Weights of a small contrastive audio-text model: encoder width 192, 125.8 epochs.
Rows from block 3 of the text encoder of a small contrastive audio-text model, named by matrix and row number. Rows with one number within an expert belong to one neuron, the router's apart. Each number is 128 + 32 x the weight over its row's rms, rounded and kept within 0 to 255. All counts start at 0. Numbers have three digits each.
Before each expert's rows are labels from the 100 texts, of 14848, where the router gives the expert most weight on average: "tokens" is the input token at the peak. Only what is clearly more common there than usual is listed. The data: synthesized solo parts of chorales (CocoChorales).
# router: router (text_encoder.blocks.3.mlp.router.weight, 32x128, trained with AdamW), inputs 0-63
# gate: expert gate (text_encoder.blocks.3.mlp.gate, 32x64x128), inputs 0-63
# up: expert up (text_encoder.blocks.3.mlp.up, 32x64x128), inputs 0-63
# down: expert down (text_encoder.blocks.3.mlp.down, 32x128x64, transposed), outputs 0-63

# expert 21
tokens: "3"
router.21:169082088076143126111143158162199114091108157098107156095172106153102077149141146118090076162176135130077103101183081116116137153057103168155121145131081109151174159135140130150116124153114114
gate.0:160098137112130188151085134105079137143087102116085059101105094113098098173132103142148193120171133085141112116139138121146129092120184105121153125117178094123171139138127146140169130085087092
up.0:083171121167158092108165114132199129116147152144154196170151162142142173096119147119118075131096120163119144135114107125119141167147081151122092116141087193124086122130116112141069134153170167
down.0:191143143115154166079128154117102133147100150150116151145075127160098133213142179137159184129165080086121121148109194150148104100139153124098119094098184109094080120116172134153159085156126105
gate.1:121117132127143108143138132019105117130170119146167084157101124115154158080133101170138129110163063141164106118064148104165095156110170107153137128111155182113094072107092126139105129152132122
up.1:158154141140176116112163148036148122129145135147112177135146113137136120145170112172187154132192158097213132144135160161136171161102186165172150123138164158124095122170102149174112156209105139
down.1:135142105151131114115139115108096124118118143157128195145136096163127126040150100145090193099137168142178150098118187114068093125094153160115107111127062180119131158086107105190096166194108134
gate.2:120160101125144152121117136049115139082126129182130113132137094094082116133150109158186103095135135156115145160134126163107154092169128138158111151181171076098133090135165082155104160123156095
up.2:128200147172131149163104066128131094102110109126149139102170114125138146088122118083100129132117113077121146133141084099147145143089166149119182071092096174134093175145139162149098120194085148
down.2:110143136070160161108152070204160139082133110135121108150170081126138110138190128138132177126088132107112121134103182061198094152137119114191134078125144128139091118096123132113156153099107157
gate.3:106163104168068131137146156116088110142107169124151077163145163132138179149128107101116113087132119125113138106090119069120092127175122102137118132163193151087087128072097132090099101104128079
up.3:173183135170166178202070174131124152133061150174089157088102136120120098150127107152104130146099119103053114084136157153112086109095145126067132145112125167093170147102071149180063165095165113
down.3:160110127143122138132129159048129180126135108122101209139152162148138131144167137106173135135072135099086116133127126145127085114125130106089124085136141159151119129058182109115091142111118177
gate.4:142186177114136119152214123055112118116119172128140131111134140196091111136159146155119102157105064159138140108140176166167094081158093155080067139150124063100117113158159147080081125122141101
up.4:093107145108146147195120141078070079095152137109093152112111225146152184181099140086118199139100175100106107114145064109110171126102149110101104183158177104150134151121087139163112099177157076
down.4:140142122149108145151147073093130174156132149127136145125136173156091119103135132137159104120165139111150132100118194116046128134121123157164143079152156112120068103039118139120165168154113163
gate.5:148135100150135135058162132115114115175144143084143164147140076165140086179101144078157115044136147100153183153115178152111166210129117141150136133124151095145147162208122117101105077184102108
up.5:150135144164171097110128132136119085172138101110109169140182128109125093161099146171141130088146182139119164106123170179112194200150166146122215157095160082128099114207110120168086082206116104
down.5:163132092110124153075125065159163137131127177108150093159130156137142091142144155078129115141101118138092084140149155098077139149081113130158142135163202116145132130142126123084153115077131136
gate.6:133096152137098143134104195073143077109111146047117070120123164111150132095089164135118160071066104195076142140135132112147101110141118071092121171177194144101105103110073095143128097110131101
up.6:115119111128084133159179112132064139137082149139120162094103058149118111177131162141098112084135122152105091149153099106105075136074162189183138150089100175113144113113137101073069113088149157
down.6:136120102113077080153128174107128162154100094159114170118116144096157113130136115073150159124107124122195125144151092137142147114057053141125166159066161146179133162132159090149086139102032134
gate.7:145125103169119139168157107122103132143093142180107166147079115165140147098100167152084130083113077117132124116126133097155013114109091084143159112111107143073148183094080156106080202087119088
up.7:147153097116110152150133139077101098106124191185082128146103121171148161098120099145106145153091134140132097134122071136145053109110068124136149126098103159119110181092132119136090243159188152
down.7:165151130107131069103105137155152051115173176117123106136101110179178064086097120131111161103128127119057097131113096127142082141136106179141090148137096191137107107123112152164114148119172141
gate.8:144115118182108104111090104136125189135211124181144123123154142149136148131168129110103115119093124151176145128156117158113103095143113113086120114171200175133121135160066175134086066127147071
up.8:117126116124155133115150123072106061129086097122148167143108101134172144162076125148127137163134147166102145161079140152117153208103106149159166157106125095119120117130180074149130130098150139
down.8:149124149092197149152093162107131137119072161083090165151102128114126091190083134181124134178076095121163142118118133133117147170102154166147144140060081123153098119183170087120105084082080151
gate.9:141165158161115158115099153140092091106148119129153123167168138125173202088157123122170145128096107139113147177089078125095114145178154123154083123103184145076139110067118139120184051076172090
up.9:161128126168101158116171178136140137112097115147141151096153142154162193076081153141162123117127101124114164137116097089109085137133144160137124085191106109138140133117100149131171125162180064
down.9:112135140134119092142121082173086152118094116129184197161143143180157186131110110173190145102138189134121134150083164156138128137093098108119157076090163145092154079154158107120143158180141131
gate.10:152099113176122112133163136100146115110099097115136104135122176169125212145083073142114082077156076166155116125104136127136071063113134117090123127098098137101118177125120161162141187106102161
up.10:103087131115104130092112149139077057130127134149120194064122149109140176090167074134127153111139227179153175108107238111147154184094112138097104100106120158178137114092171090109144092135102177
down.10:148128127115133152098162151124113093179113195160138085130125141108139098133155160203136128081114114085152116132056161110154217138141130119072095112095088094113101121147138113115172101133160159
gate.11:062218084121083083121121144121171110097170182125125073165107174111152193127145131145173094099133134129184146096068136106188120158158105143135063174117148090121082113095155110115113130131144176
up.11:212072136087170160154124105115118151168098101174122127138115107150108076105120137117104134168083122093116127160161093093090123121102141149103143105145135123140152111181104107118173141078078095
down.11:126150105112137126146163102112146156116100156116173108116126128122081146152123141059103119066146127126041135132155111124121143107165164101124114140137151145144159102222139139097187143184091098
gate.12:119108132152056125134090133130175079122196091080124094189146180102130164134121107143124071106127123123111139116132116150106081126123085102161053046154143214153149179131131100135069106142114163
up.12:154150136149080136107063195150142122112167172122108095192118136097149144116095154195118051123132077121098122127150131149122090131139117098122098076133097130097173160106109050137126087104143146
down.12:108147108109102096114140097096153153106097155097170120108121114190127090113061165116102090132083079106071107163116140069183127074101141132107120149129128127113141123096133169104097109143143131
gate.13:168144121176203118192142123063076070160120124142133130177133128109121157147093111127111147102146078180138109093125140174072118119122102104081093116108184131138114162173154195056094139077124129
up.13:071086156097107120094087151167152154160170165069080126079103134134099180123157133154097130121070171141111148151148073093168058149105122093131070101172078139191115111130192052165155112121129143
down.13:132124112127134149150158143111076162160053108135111107195131192065211119173150129165125106050148097170107123130070121183176158153139162122122151163109101155106136195119149197112144141138140097
gate.14:113137157099172176147114163212154151133086100139089068078119062168135108205138100155130156119184143145119151159184208102078144113105121144127134112094112103071138159134160136151101192129091138
up.14:125129162101173172156105168205155148142081115149087082085126074169121106199135096148128160110196143145118147158189192092079150112098137147128139117111117111061149167120158129159102207109097132
down.14:134135107151128148127157136141089126156133113094155135073188132133167145189077142098107135158069117150128147105107093156146119160116140112147138089137083139148143202145144197097171088115158174

# expert 29
tokens: "5"; "violin"; "flute"
router.29:124088076125103129100150081185122114108071103145135079170147084047095133121072201179157078091133123122074175069144162116068130102100150125143156117072116124148120125168110064124147083095140116
gate.0:118094107142079075093168112088139149133132177137127089074099121166120088128112120121131133179201099151124074168089100171160163106091102140122088099087122102070146134060083167136130158080106151
up.0:096135077081133200138141132112085151176124140137179130119145117126141130129081126109164079126103141103166127180116084070108128205121112106129113181107118106091097129084145169156111069157134073
down.0:081143168146134111154081108126152184171122105138078163168106121115098190113176094124157164088100100127135176077130129099110083122135096046131142073179093143154138103156164074160141126102068114
gate.1:195134092076139139057129119103111196179193151153098097129123108172157140142155129142135124147141132169125132147125086128125149200084059121171120132142189096125194125133168167142160141101137078
up.1:063134175167112140198110153117131039049052108093170149105130145083129121104139116107114119108141136113127105105147158137133096101139176107121139154149036161144088134116099085119113139153112159
down.1:118124119118138108116146114164039095059140141061162124108096090105198133126178115137126118185111097103168131167115161144116175123173114124112122178138113099093113098196127169119146096131136092
gate.2:128084154134153163142105120102057132170107141140152149099107148122123064143109127064188109139087142175088152094153151153138174101140100169128172116233166101207134151119109151101160143146112082
up.2:133170090107103126082142122161179138097113123187123111152181105118137149091142097137042153129176102059133114165091103108109069150087131097122104126030104130078093123121121126130096141115134183
down.2:074136146184136135089118166103152163169117181077143179122107129126169103110135112026144182181102136145170127136080134085173157111152104164107072039166105103160126145087177177113138119122085120
gate.3:131137118156104087121131093154132118148103100117122070105116148143116163097102151125111116092149076092144076069088113134128153114213112167124125154126120151132064127151102160132038095038195147
up.3:131128115157086084134147117175132111129121108142111094111130164158093138110112161148125119076131068094116081083103090134123124143228117173148118139143107125155072114163116172125049081061175119
down.3:174115100082119118162147145122150126166074097118177137140107030149111068173154148153169147141143154085156125141142154196095157072099127166120168112110125089137149111135095098112111141116063170
gate.4:077108144140129122152132132078111165141124158110151141131066077142129105093092129045095093130082103160089078143087135096164089132130084096097068116119096165124151116085091177122094162104149072
up.4:126074075106101144132112122173099053131138150156132178143125137143091095152130164131122141141105141155167118163153095175159133132146152131092139131141138145141090133153135132089120099165088174
down.4:167096092152102142121156111146104188107154135093143150166162191221121107141119139111139146128050110112103131143082127118117060066095110125117101180106137056106102103086118126129152164148162164
gate.5:142167180133057184110153180080130189136126147084064168109116131138195142139174098158164148093053094158048174094078184096094152142118133152155137130144105103128117130074146098096188126120135121
up.5:138100062089138055129098086160149064097120103188138080157128105111088113118110146106079100115173108133222085148156124137123094094132147084129103116131154153111126109172090157185078059152143165
down.5:093136146139129132130192116092072097159109086101109204166100131103134129071105163156145167167102136143084153153120151043155136154125131071119121085191148176135111123150125156162132119095117104
gate.6:127090135102153068106086111123093065158200135112149158168113118136081092134130138155077138109100090141105115101150129152127157183064153165166084140176163117158109122148127161115196184179130073
up.6:119090124124123101160153109116120074138171107182164131196117109117112107145135162145065137091188113112148147142190139177141115168101173135113099114177142177136096093166132125121142171141121119
down.6:025140124130092091165113103065108116145165123091162169158135138056064128135147156109178109093128141133142108110104146124153123151163096156148108122187163154143169156105168169225119096093077099
gate.7:088126133120117135156127138111151143126137132091106090134087168155156127132184113159078116123116083177085196129134152119160187089116133147102135066123089179145172107158147074130207063185163141
up.7:162143120130140127104140115160096113164124136164161143135169101102107116128082135083163133132136159068191061140104119125106066162152113095145119196129171085105102129107109159145036189066106106
down.7:130135111163124139120134129124069108108084108114156115113139142119086122103097091163128176116116127121064162108135107078118133087154128158111095139178088165181143097082173101106119098201189096
gate.8:134137132198129117177098157099132152105131134124125132143152111083129148137159076104126127095165117141175135142156167111156137126168099110142168130179131122094135141034131132105126121134168101
up.8:152173148098102113126132093217068100136120150116088113071092111172158193132113201155183092141052109136064136114142144136068109110068131151143139145126112145197095096130132102149123121114154141
down.8:135141137163150133136172123159147133101159151123130140071137105100059113166063150112089123131167108124134145114119195101092093130186127105022109099107103151163109157117143151186106086127153150
gate.9:143058090101161106166133163139128084069155143143175164164164131151117141156073179056150167077106153230115080133179129168165110166131188119127126162143064138124096090132112125122123170097116149
up.9:117207116159095123068111093132141164146154119106115097127114109060156086088183112204125110146173089023138111132078145101083169118092104100125094089143163113140171148114136096091131110100140148
down.9:124088113092159138103177156105105163100080060144151053217154111173119068130088089102133151133133163091088136098161205077109144100116116129079138112178112098140142074092147147156144082157144098
gate.10:122068116132126157102109047099102097123143084129144115140132143104122156046149129105194178187158164119128121155096124099122165139084115155151143141110111120111112172064206119158100144158079066
up.10:133052136120116140110125068121131122124147084135172109170132138110163181021153137128192196161159179138156124079097170100115163131096114128134101172056152092123104148094211131146084126146108094
down.10:115096126149064133150092134154188110142087158179063138137162114087113135180102076120111123152115148120140101126140116143193116117117072117185127109108118131119072132088156151054085150114173130
gate.11:077135133129143163156182180185122172108121119115165097140127181165151147057111172077101132089110165186116155105089145117165058121132127106096198121161153157093132095165109167090126080101156124
up.11:114140072105122169146098147185121083152139162137071124159136165149083183096117168147100135120107153167091164157087168103160096130182145104169166105150147101118206089063184079155128100116170152
down.11:079163122151140139145177090141137139143164133112141092117096108119179111038117109128062126123196117138110097093182147135120161161195111136078113055092159135190141121101133130109151077122144063
gate.12:193191111140135139115164093126141163130150165158089111103071167199150105070111194134174091142102087133096148116060130162144132134176073134117155138100145160071138098125085155155162167063144150
up.12:054070122099118113110099171155128117165202163132146110144136039131121157172131054149090141113127170153142125094186111081074171131077136139156104162158141098161119163118165132106117123157093100
down.12:148159118145149141109071157106092159121112094177172100106138107079031131176080125074187122109125087107220084122139083138065135110115146162135167127135149073146091120092129133098083180157137101
gate.13:091090113128170142150180166114148110176137225110091133141154081141115068153141128154145136126114116126159087143109122160214130102104109165199117153150131103163100201134123091142075131178138087
up.13:119097149137183144113163167159098085185127171083125167119162127183103110121093140158168084133142112149115117142180132153191121101158132173167116147131167104151091172155065110109094177180155102
down.13:163100113175154135152104134117131117113146195088160117203119136091082092110141169135144065100168106125219131088111061102172162082088156113152158176041102168132103106134082121164123152125098156
gate.14:214088133148109142127147095169132068093138138164082160123086126074139123069129124153118185146117088111139154085182181146117185140120049139150140118172136099127132144143144150137155161142145094
up.14:191091139151118131118151104170143062105138134187077147122079134072133136085134132164121180151109102109144163087185171155106187136115056155158157130166141094119121147146157145154155149121139094
down.14:108128015074126121149150142135172116085103128134147127128101091074070130120126116190152082103186196145090143120128143099100099172127117121143116180083153167125172139082120074117143100119108105

# expert 8
tokens: "d5"
router.8:195123125090138154095120178147181192127166153150104144106116171109166126058098141187118111075114120199027147119106128100148101118126141139106108128090087109145132082112135105173131084136124097
gate.0:111135167107153134077143204109204143118115087111134158095129145188081125183125117108093121093173124109101113134159131147124148205077105111127107086095131163133134185156063080092101104136077086
up.0:125087171098174124109163159097150159094157084077137112064133107143092102157073128103128182104122129132112125125148105145152162202117124174173103141137115109091157168112063065172098156149120114
down.0:127097098166135129116164122156175131124130103139123164150093121107102174163053164113130108133092141084188143156113183095178143158119133081103082135158139174140048139109146083129127178128144073
gate.1:099190134074145135150212168114156159132103135122110098101136098160117124129148108084163124136118071108144216148124104094083081125153148156066142133147169103098162157117127148157190099091067080
up.1:102163135078141148168211159136141173131083106139130080084126118153134098137139119101150123117116068122130223152121109103109096128143150163068166144144168097111153168131154140129193090088066096
down.1:107121099102163120174195146112194146155130150134080121145126136162178147138090137127156096130179169129107150135119122100154082162162161143153064164145070147116102133145161098152119175136042143
gate.2:132095163172128121161168080177136154088117186117160110081126106203109070074138147132111140127118080144198105077104143114204155175150075145081121172116083149125108104175085135082095132126127141
up.2:146181126104102087137071114094129052079092116074114112130116120136138220154145091133140088136145120176142170136104081137135112147063155150075115137166128151093205139132121167172141134087102118
down.2:127079140147111106142138104188149154125112114121110106130145056105124101172132142116109142167151104149121138149136134170119206104102116120138166155171135138149146143168122145115082123099173194
gate.3:108134115106076165115074109143089123129111153098098160148131193128153100157140154118149135120102166149120144170100168129201162080170095148135169092130119098151120123136020090127123113188123129
up.3:117117103112089164113074110152080121127112152105093164143135201133144095166138159124155150104107179156127133166102154142208138091168099144124181092127119093158109122135023083130119105193117114
down.3:079118046134143141174054190099101197115170132182131124098093137132108089074125113105120171121075133152077138128155062126150109082142112115140082152132075142173160094129133137130126073172199139
gate.4:113118134157155099125073145166137231149118122106183097136122162127132156165130106185093125051109132099100103129169100118073179120141158091124151109143085117151084167127098166152152138106162212
up.4:124100115103110161115201114136105034124187105143068146108134064111105101083135128081146159172164131159149143101104177161187090165130118161142075107148159124108142114138145083084087108153105056
down.4:145164145134112124111124128096158080145093122138106161142091151049106132129036086077130186140134205103174132149138099108080136139153133177127115088108127088091213172147101145090069142117171127
gate.5:070189138170146162108193107172146090188142063112127161151104086147148096141082119098096098189145119160128102103133103109122130093110108136118120116124087192073111162064084137105139180096112149
up.5:178097117112133113130095144155148155068108152173101142073138102114109149107177168147161181091171160063116131097119186127140104108127118156112163142131175122164145138167200160145089138146107151
down.5:113119138120086169139107112114108163120118183144111156139111099128211117096096111152205171127088109076177144097093146125135189095047144119142154124115115164117078156128128123097063118113118137
gate.6:114064134123173121164140112109130140119121097123088066083115171080124055076115143134161124127107110140086157068172138132120202131122106095075101127125074121168144118085149078085108145156180096
up.6:079126114136154124182130162131164172136160088135144064055129119098157100087129195174167183149117075131116101094140116160118174177092111152113108127112086123133145146140096113109147102151123155
down.6:089118121159087161130162113169166103130149141115141129096108123160124131150133088102071149173208113101051115149140124145148102120066080096136181135131055117144122127186108112116181162136148132
gate.7:135141129085123141110122136049094155113148149149115139189172151170155162181190129131085102116080085091079080153080124120186112138160167124147117138164167164140134157152141037096138190084125143
up.7:140148103082102132105119133058099141113150148150109144178173160182167170147194089104083093136114071113073078137078155126198108134147159120145141131159160150146125159139137055091153172085097178
down.7:139139141079200159110109137097083081142119159169155100094070163144137097128128161158139085118126117104113115152124185187127104101169103163088148087185092111155064033120148162112137099124110116
gate.8:165164157095097115157184145128149148118127174098106105121116138106141155125157124151149125130154136169134138145118185119087111226181143118159103161076147106137176085095107084088147119076191075
up.8:089117101156162148114073107126106115146124069173121148129137080146113096125103135104122122144117111098126124100147084150147124008071106136087153121160110129104077161164143193156107134195083178
down.8:128165143171104161116104152126085184097171133164136150111153110115125120152126104084157104129172142070175134166129166139110105082100103104153158178140143141168044112141071065142106129167106073
gate.9:136097160089112144144142098084088144123101154130159104088118148164113133130161158123102148120213110153079132145105102115090073175059110072081116166106124141135184101206142125078098120122091129
up.9:146111151069135162112161121149122157109127207125127100120117128144121132110142184109071173108190092130088112161107123134128096170112081138068131153141116145127144075182135149108111135098079165
down.9:108120075078107148167075107074110108120164102140159064119132124177151116200143170127096145119071095121164125136131149121152035147175132166157173091186101122140117123140151127072124117125096087
gate.10:103148137117138121166049115125106089168159202105099110137132098067126103104151162148142104117116141108108114160197105139130120145100117182147153126108178136128134172143153122148122138158124120
up.10:110148144109168118166049117104124086161168196104079113121137113066124089112168166155134112076128159108089115168186108137130111137106126173124169148106178145113150162139150106170130162186148118
down.10:135094092129155117127147071183203151138131168118121147150117105121105094105129165115128075123121115093148113098149086143127150113150130164144170180171136113103063119114125193083173101186157101
gate.11:152111104134064089084181147125124098125143084105145094111140084128146113147185118140117099099149096119157148181100128158112128166168107065152127125144153107090098131177095125120066170179187145
up.11:150152170086179140156132103100131089144106158149163101170102117117114158133126152099164171161101143148137081094132158093098144096127133183132114145136093156166141097135119144131149118074061073
down.11:126154166102111110137110149108140117134145124144131213174119161096127093161113141178166097170077199087161108117131150154076147196104098122126172068092109134128149125085131124164113112113096167
gate.12:065134160110104124137157103092102118137111143122162155050116116141130117159157103118114171200208096122102122172114165087121138083203101101085088108122133147102164163112118159134115119051120153
up.12:117081104142073095126138127061173126101119174143131100119123120081138131105138171145210153148189113164167118089074117153169146159107098160164112124111152099120125080082184045085150133151136101
down.12:162125136078083080138174102133093089135137188079137145133145132085106118127101130112149116117165130143197097109153156100083138132175144130204147183123127150104111118115092157121085102123110167
gate.13:083106128094107141178124153168117100157181137114127077105157117170128103148081132173053114198122134155094132100098164131120155098160111130178095169105128155125095167115072096077193084078072081
up.13:144132101047112100081160098173107108166137088228113187148086138097113125127170138110175130117102119105136116120102147116134115187131110125097137110141169106114165169119110143181053131145193176
down.13:167110130125088177146124123142159104151188103126091168133177115069106143128129162128149072113120157183120103151112135106018147189148135178115145149130156138115076155126071127129106105119141108
gate.14:182145129096173190140087138118103128140092134103162133172157088111142162129133125109161107168169138180150141110145108149090165149156140082117118170087129098114146104175161124134130075095166128
up.14:077133122131082080121196150168136152116140145153086117110115174104109119146134099146097123087110135074170131094103150148186142093163130132159092115120127146091134145066115134150110156155109115
down.14:156103108111106124110122070176124142098228147141146184062176124143126155139087142094110096148140125141110139149093139088040099160148076150183132183119162142138129134212147099131153184084188140

# expert 10
tokens: ":"
router.10:138186150130116173208157119090099124185150137119114148158154157113124127120137141144088096101111081103096125126138138079105163151106117143151084097181130120086178185138132109136120115034060115
gate.0:146089108166162075064102117150126167144094142127148077103084138088106085185178169118148122107151113149124112112169146197079210127104119080198130113138121130132160123094148109144100095139135154
up.0:109124078153139146099158162121168129128178158124110119097114116094115147134118178168149151159114162101045095181112121075107134118115132168128108164083056113137129061126110173088100070107143111
down.0:154108159117092118118074156084131100148109199112119108115123126106129206057107136139120158142145131112082125180150172159096135097147107106126145138034109165135125200088143140114092120135171058
gate.1:172170115133152075131155110079167080149135139109089099164137157107067135125100100117145109129117142162159096177118106115153158094074121105089162159135198115105141110124027084101064156121145119
up.1:138102105102118160168140147135148135048123121098128158083141086122117119142112081138172178097135139146113149136111148120109162086137102161073042135063139155104142103185163156161095090109169131
down.1:112111151107116114170134130127134095140100188171164151119128145167144152132055087137101161125141122111091190190132115164095169153177103144061160059196156096178113063119124079162135098172089109
gate.2:112157090158171080114145134201173165143082129171154160129104155113170181121125129107139168172161135110115134123075157120157119082170174119168191155154118171086144121104130129178140144150146185
up.2:117184099167184109123164145190155149158089134118130125124117164114163185122127129121112159178172138092083143106080160125168109118195172128143186134134145181089154114107145130199129120137138172
down.2:086122129152114143117107121155135170126109161080113038144139154115109191113092160153120094053134144112090148164086117099059134139072135120124128120140122075138119131109130072151146111146130136
gate.3:101116119083104092110072119141111109155063153106126079094134122207189092127151078131158104162074172162142127139108147125078207119137118071212172169133124090182088163152097095148126098118169189
up.3:175131144147149137144153104111175128131140169162196130181077119061091095077083170121072204131157140118142117084136097128161100108133146155087110133125158172104164046087155141099118134118144121
down.3:099125174065125187150089091145124148161164150121145157141129130086070122118168112097100133116143149149099155110112096103190166154213153087085157168125136134173137135081163138146119155094072114
gate.4:112168092100106135107176094134153066110230112094163149147131126114119125124042106101181147154144062140201082146136055131144208167134096116180125038114126130145104131138173166121111090144139142
up.4:163097199167143129147075165123100179144028129152097099117135133130125121135212138157082086107135164111065152125113199129114044078125162152079165197153134126104141115111086090144146173126124095
down.4:111116124090108112100081092096090107133126145150181173144113087178109080089124079163120165086186093127159080125091075178133125120114113136127108145098132107123115138124185134116112105087143197
gate.5:165165162023152122129172131132082096097152108158153104099145129124124153144127095082127107117055104142043156156129117131130120087065131133129126142174113122150153156118102138165136174180088082
up.5:156192155165155134103141061160155130118068116130127172115153130106130087193099116108096080120126084103118123152126093128183154087085163112128067141186101141150169126188138129180133203171094134
down.5:176076195156153141099114133160123129135162097142114091120159114117183141069095145133174136114150124117145137134141113133125116101120139081084153095131113122104101127105118156075137090140086110
gate.6:076157149169096140120069115079125105171082008113209121089068143127164156113109116163104142165149133111150120179117119128144105134079112114167116144141135117138115158136080096172121130178155145
up.6:119121169098184137156189141109081133134123098122123136081113149163156121141128131060115120124137107131072112132178186147104105168165127139154110119158154145134137145084067127155106135111073103
down.6:094138147103174123170121079165162092082154055126125092161110141163190143165171143136075168095132093151141149079107129114112192126147191143071153092120118116140126112160171145125165149132109190
gate.7:186146148145139042094148142144161074092131099147140165122128109114193078104123152136159103118149161123185170121090167098159132101136126161111145168180109164094121130120070136137149117114142115
up.7:068132101109106149120090144100137171175138133112158094153114130133108195150106096077113142155132089104108085128121116181106127136079126089166096106060145060167152108121216113157095128137111145
down.7:101120132098146153152165109141100168150112156170109061132134121122085095110077171135074135133151140160098151141153130131098150157124088076131105210109147050134164152132064124179120109079190162
gate.8:105122126119124115096130046166097062118150121124167137097062167117090114130165062095127147125167157179150136119110161228174139120112082153200149121168155125153158122058159147147115163102139168
up.8:141117168109088100103152161122157153096175118165149195148099178116100153173161118124114186132145150132125097167174180141187123089125103144150094158160158039152152181212185169114063196123126133
down.8:144126112151108106139118129077139091106116173162173118128173096094072072052118141180145138140134117127134101142159189101119118140160118178152126058192182123155059126164112153058080091111089112
gate.9:135134130147140125044128116094109124065140184142117139127168156127131139112157107093195165173144117114111122158128076134148110134098089072147105171107090109109151159077099124150137131135193132
up.9:116128101105116134180144133162135137062176093108126137129117049150102106176104208174130032133169193180094120163074122179100158129134154153132131107132167140119149121135110106114118135086148105
down.9:081129122113174098203109126113115159075164128076160120111113148164167178111098048149141118126077073159146149104152106138109151089144170114115182169130163117125104096108170164100087179131054095
gate.10:161161140131111142133148093125140115120116131083145092158119091151156109126140107079099154151102124140162143133164106129136149150095067176076097099165099140130126145144066081122191190173152164
up.10:111122102124147158107067147135099143116132091141141151100118141124103119131099155174174118118156147110109136141126154148092107097141185068155179170055166078125103133131206186101069074131084099
down.10:069109079175094101217101137156145145168149153137123079092121114145090150081087138124101063133124178113175117141155123112064078186076156167179140135172175121129126146150161131096115171104189141
gate.11:134130122057080185116126070120088094133186183118149179105126089091129095075142157121116157163112149117148137175173173143119120169083139091072101144159139157180087123121123140137130119142104116
up.11:148115149185171056149131183154155143103075104137111070150123176166148148192109083138135118084153108148118087066114097136154135087167102132168157107110098097092163115133133099124104159117134124
down.11:184110149152155156116079127228130098089084146118129194130129084029147114123098128171165138102174144139097149102117142112115140112067144117137114126173068130165126121100122122097103126099114122
gate.12:153139096081141154162160078107102183113124038173139150070166108103200200159140098072140144128103092137171143153115081163149140136157127118115161130174196128150178132151124154091176109119151075
up.12:122110158140157127068098149147151096115160224074143083146090115129086022121100123180128087140115138158098105089130144063129124169126131105149091131079094159127099105099098095123065116143141176
down.12:104118124146157076169126127121163088095156221097172130081136094137139113161179083129127136087141109111117089125138100124109101143114123101158125107143084122159081163137160128122162167107097134
gate.13:160116163131185162121094115174101141114125107152144165137138112075108144169122121147149120160065143158147153138119091135154168108127156130166081140134115143167125133097111156091150108095131053
up.13:157134166127166163141093126176119125117130111173118182152154132079124153152145108167117097170070140176142175125121067136162171123135137113167083118135126145165118134084109126089143133102156067
down.13:140127070150157128128135104108080143129101142077142099174124138155121127127110182147177090116193126120146090174149110125083085096086133098163142154132138167133165162103155121136131154135063065
gate.14:083078111078174147122172109152139107154139090116109156129064156092139109112101122166146150160171129212151141158124124124135153085120135128126173150069115158123083050108158141154125190066176123
up.14:120063117110157150113181134099083112121132117159103125098103170102127121129100124165130110111168073185122146183124126124057184090104186135089171152093118153137077061113101108184104161100132130
down.14:111135163113182123111153139107068107180133127141134129144106158133099114182124139170118105134115122150135163121121099145191114091117117069117049100179120136102106133102095128183194143097127204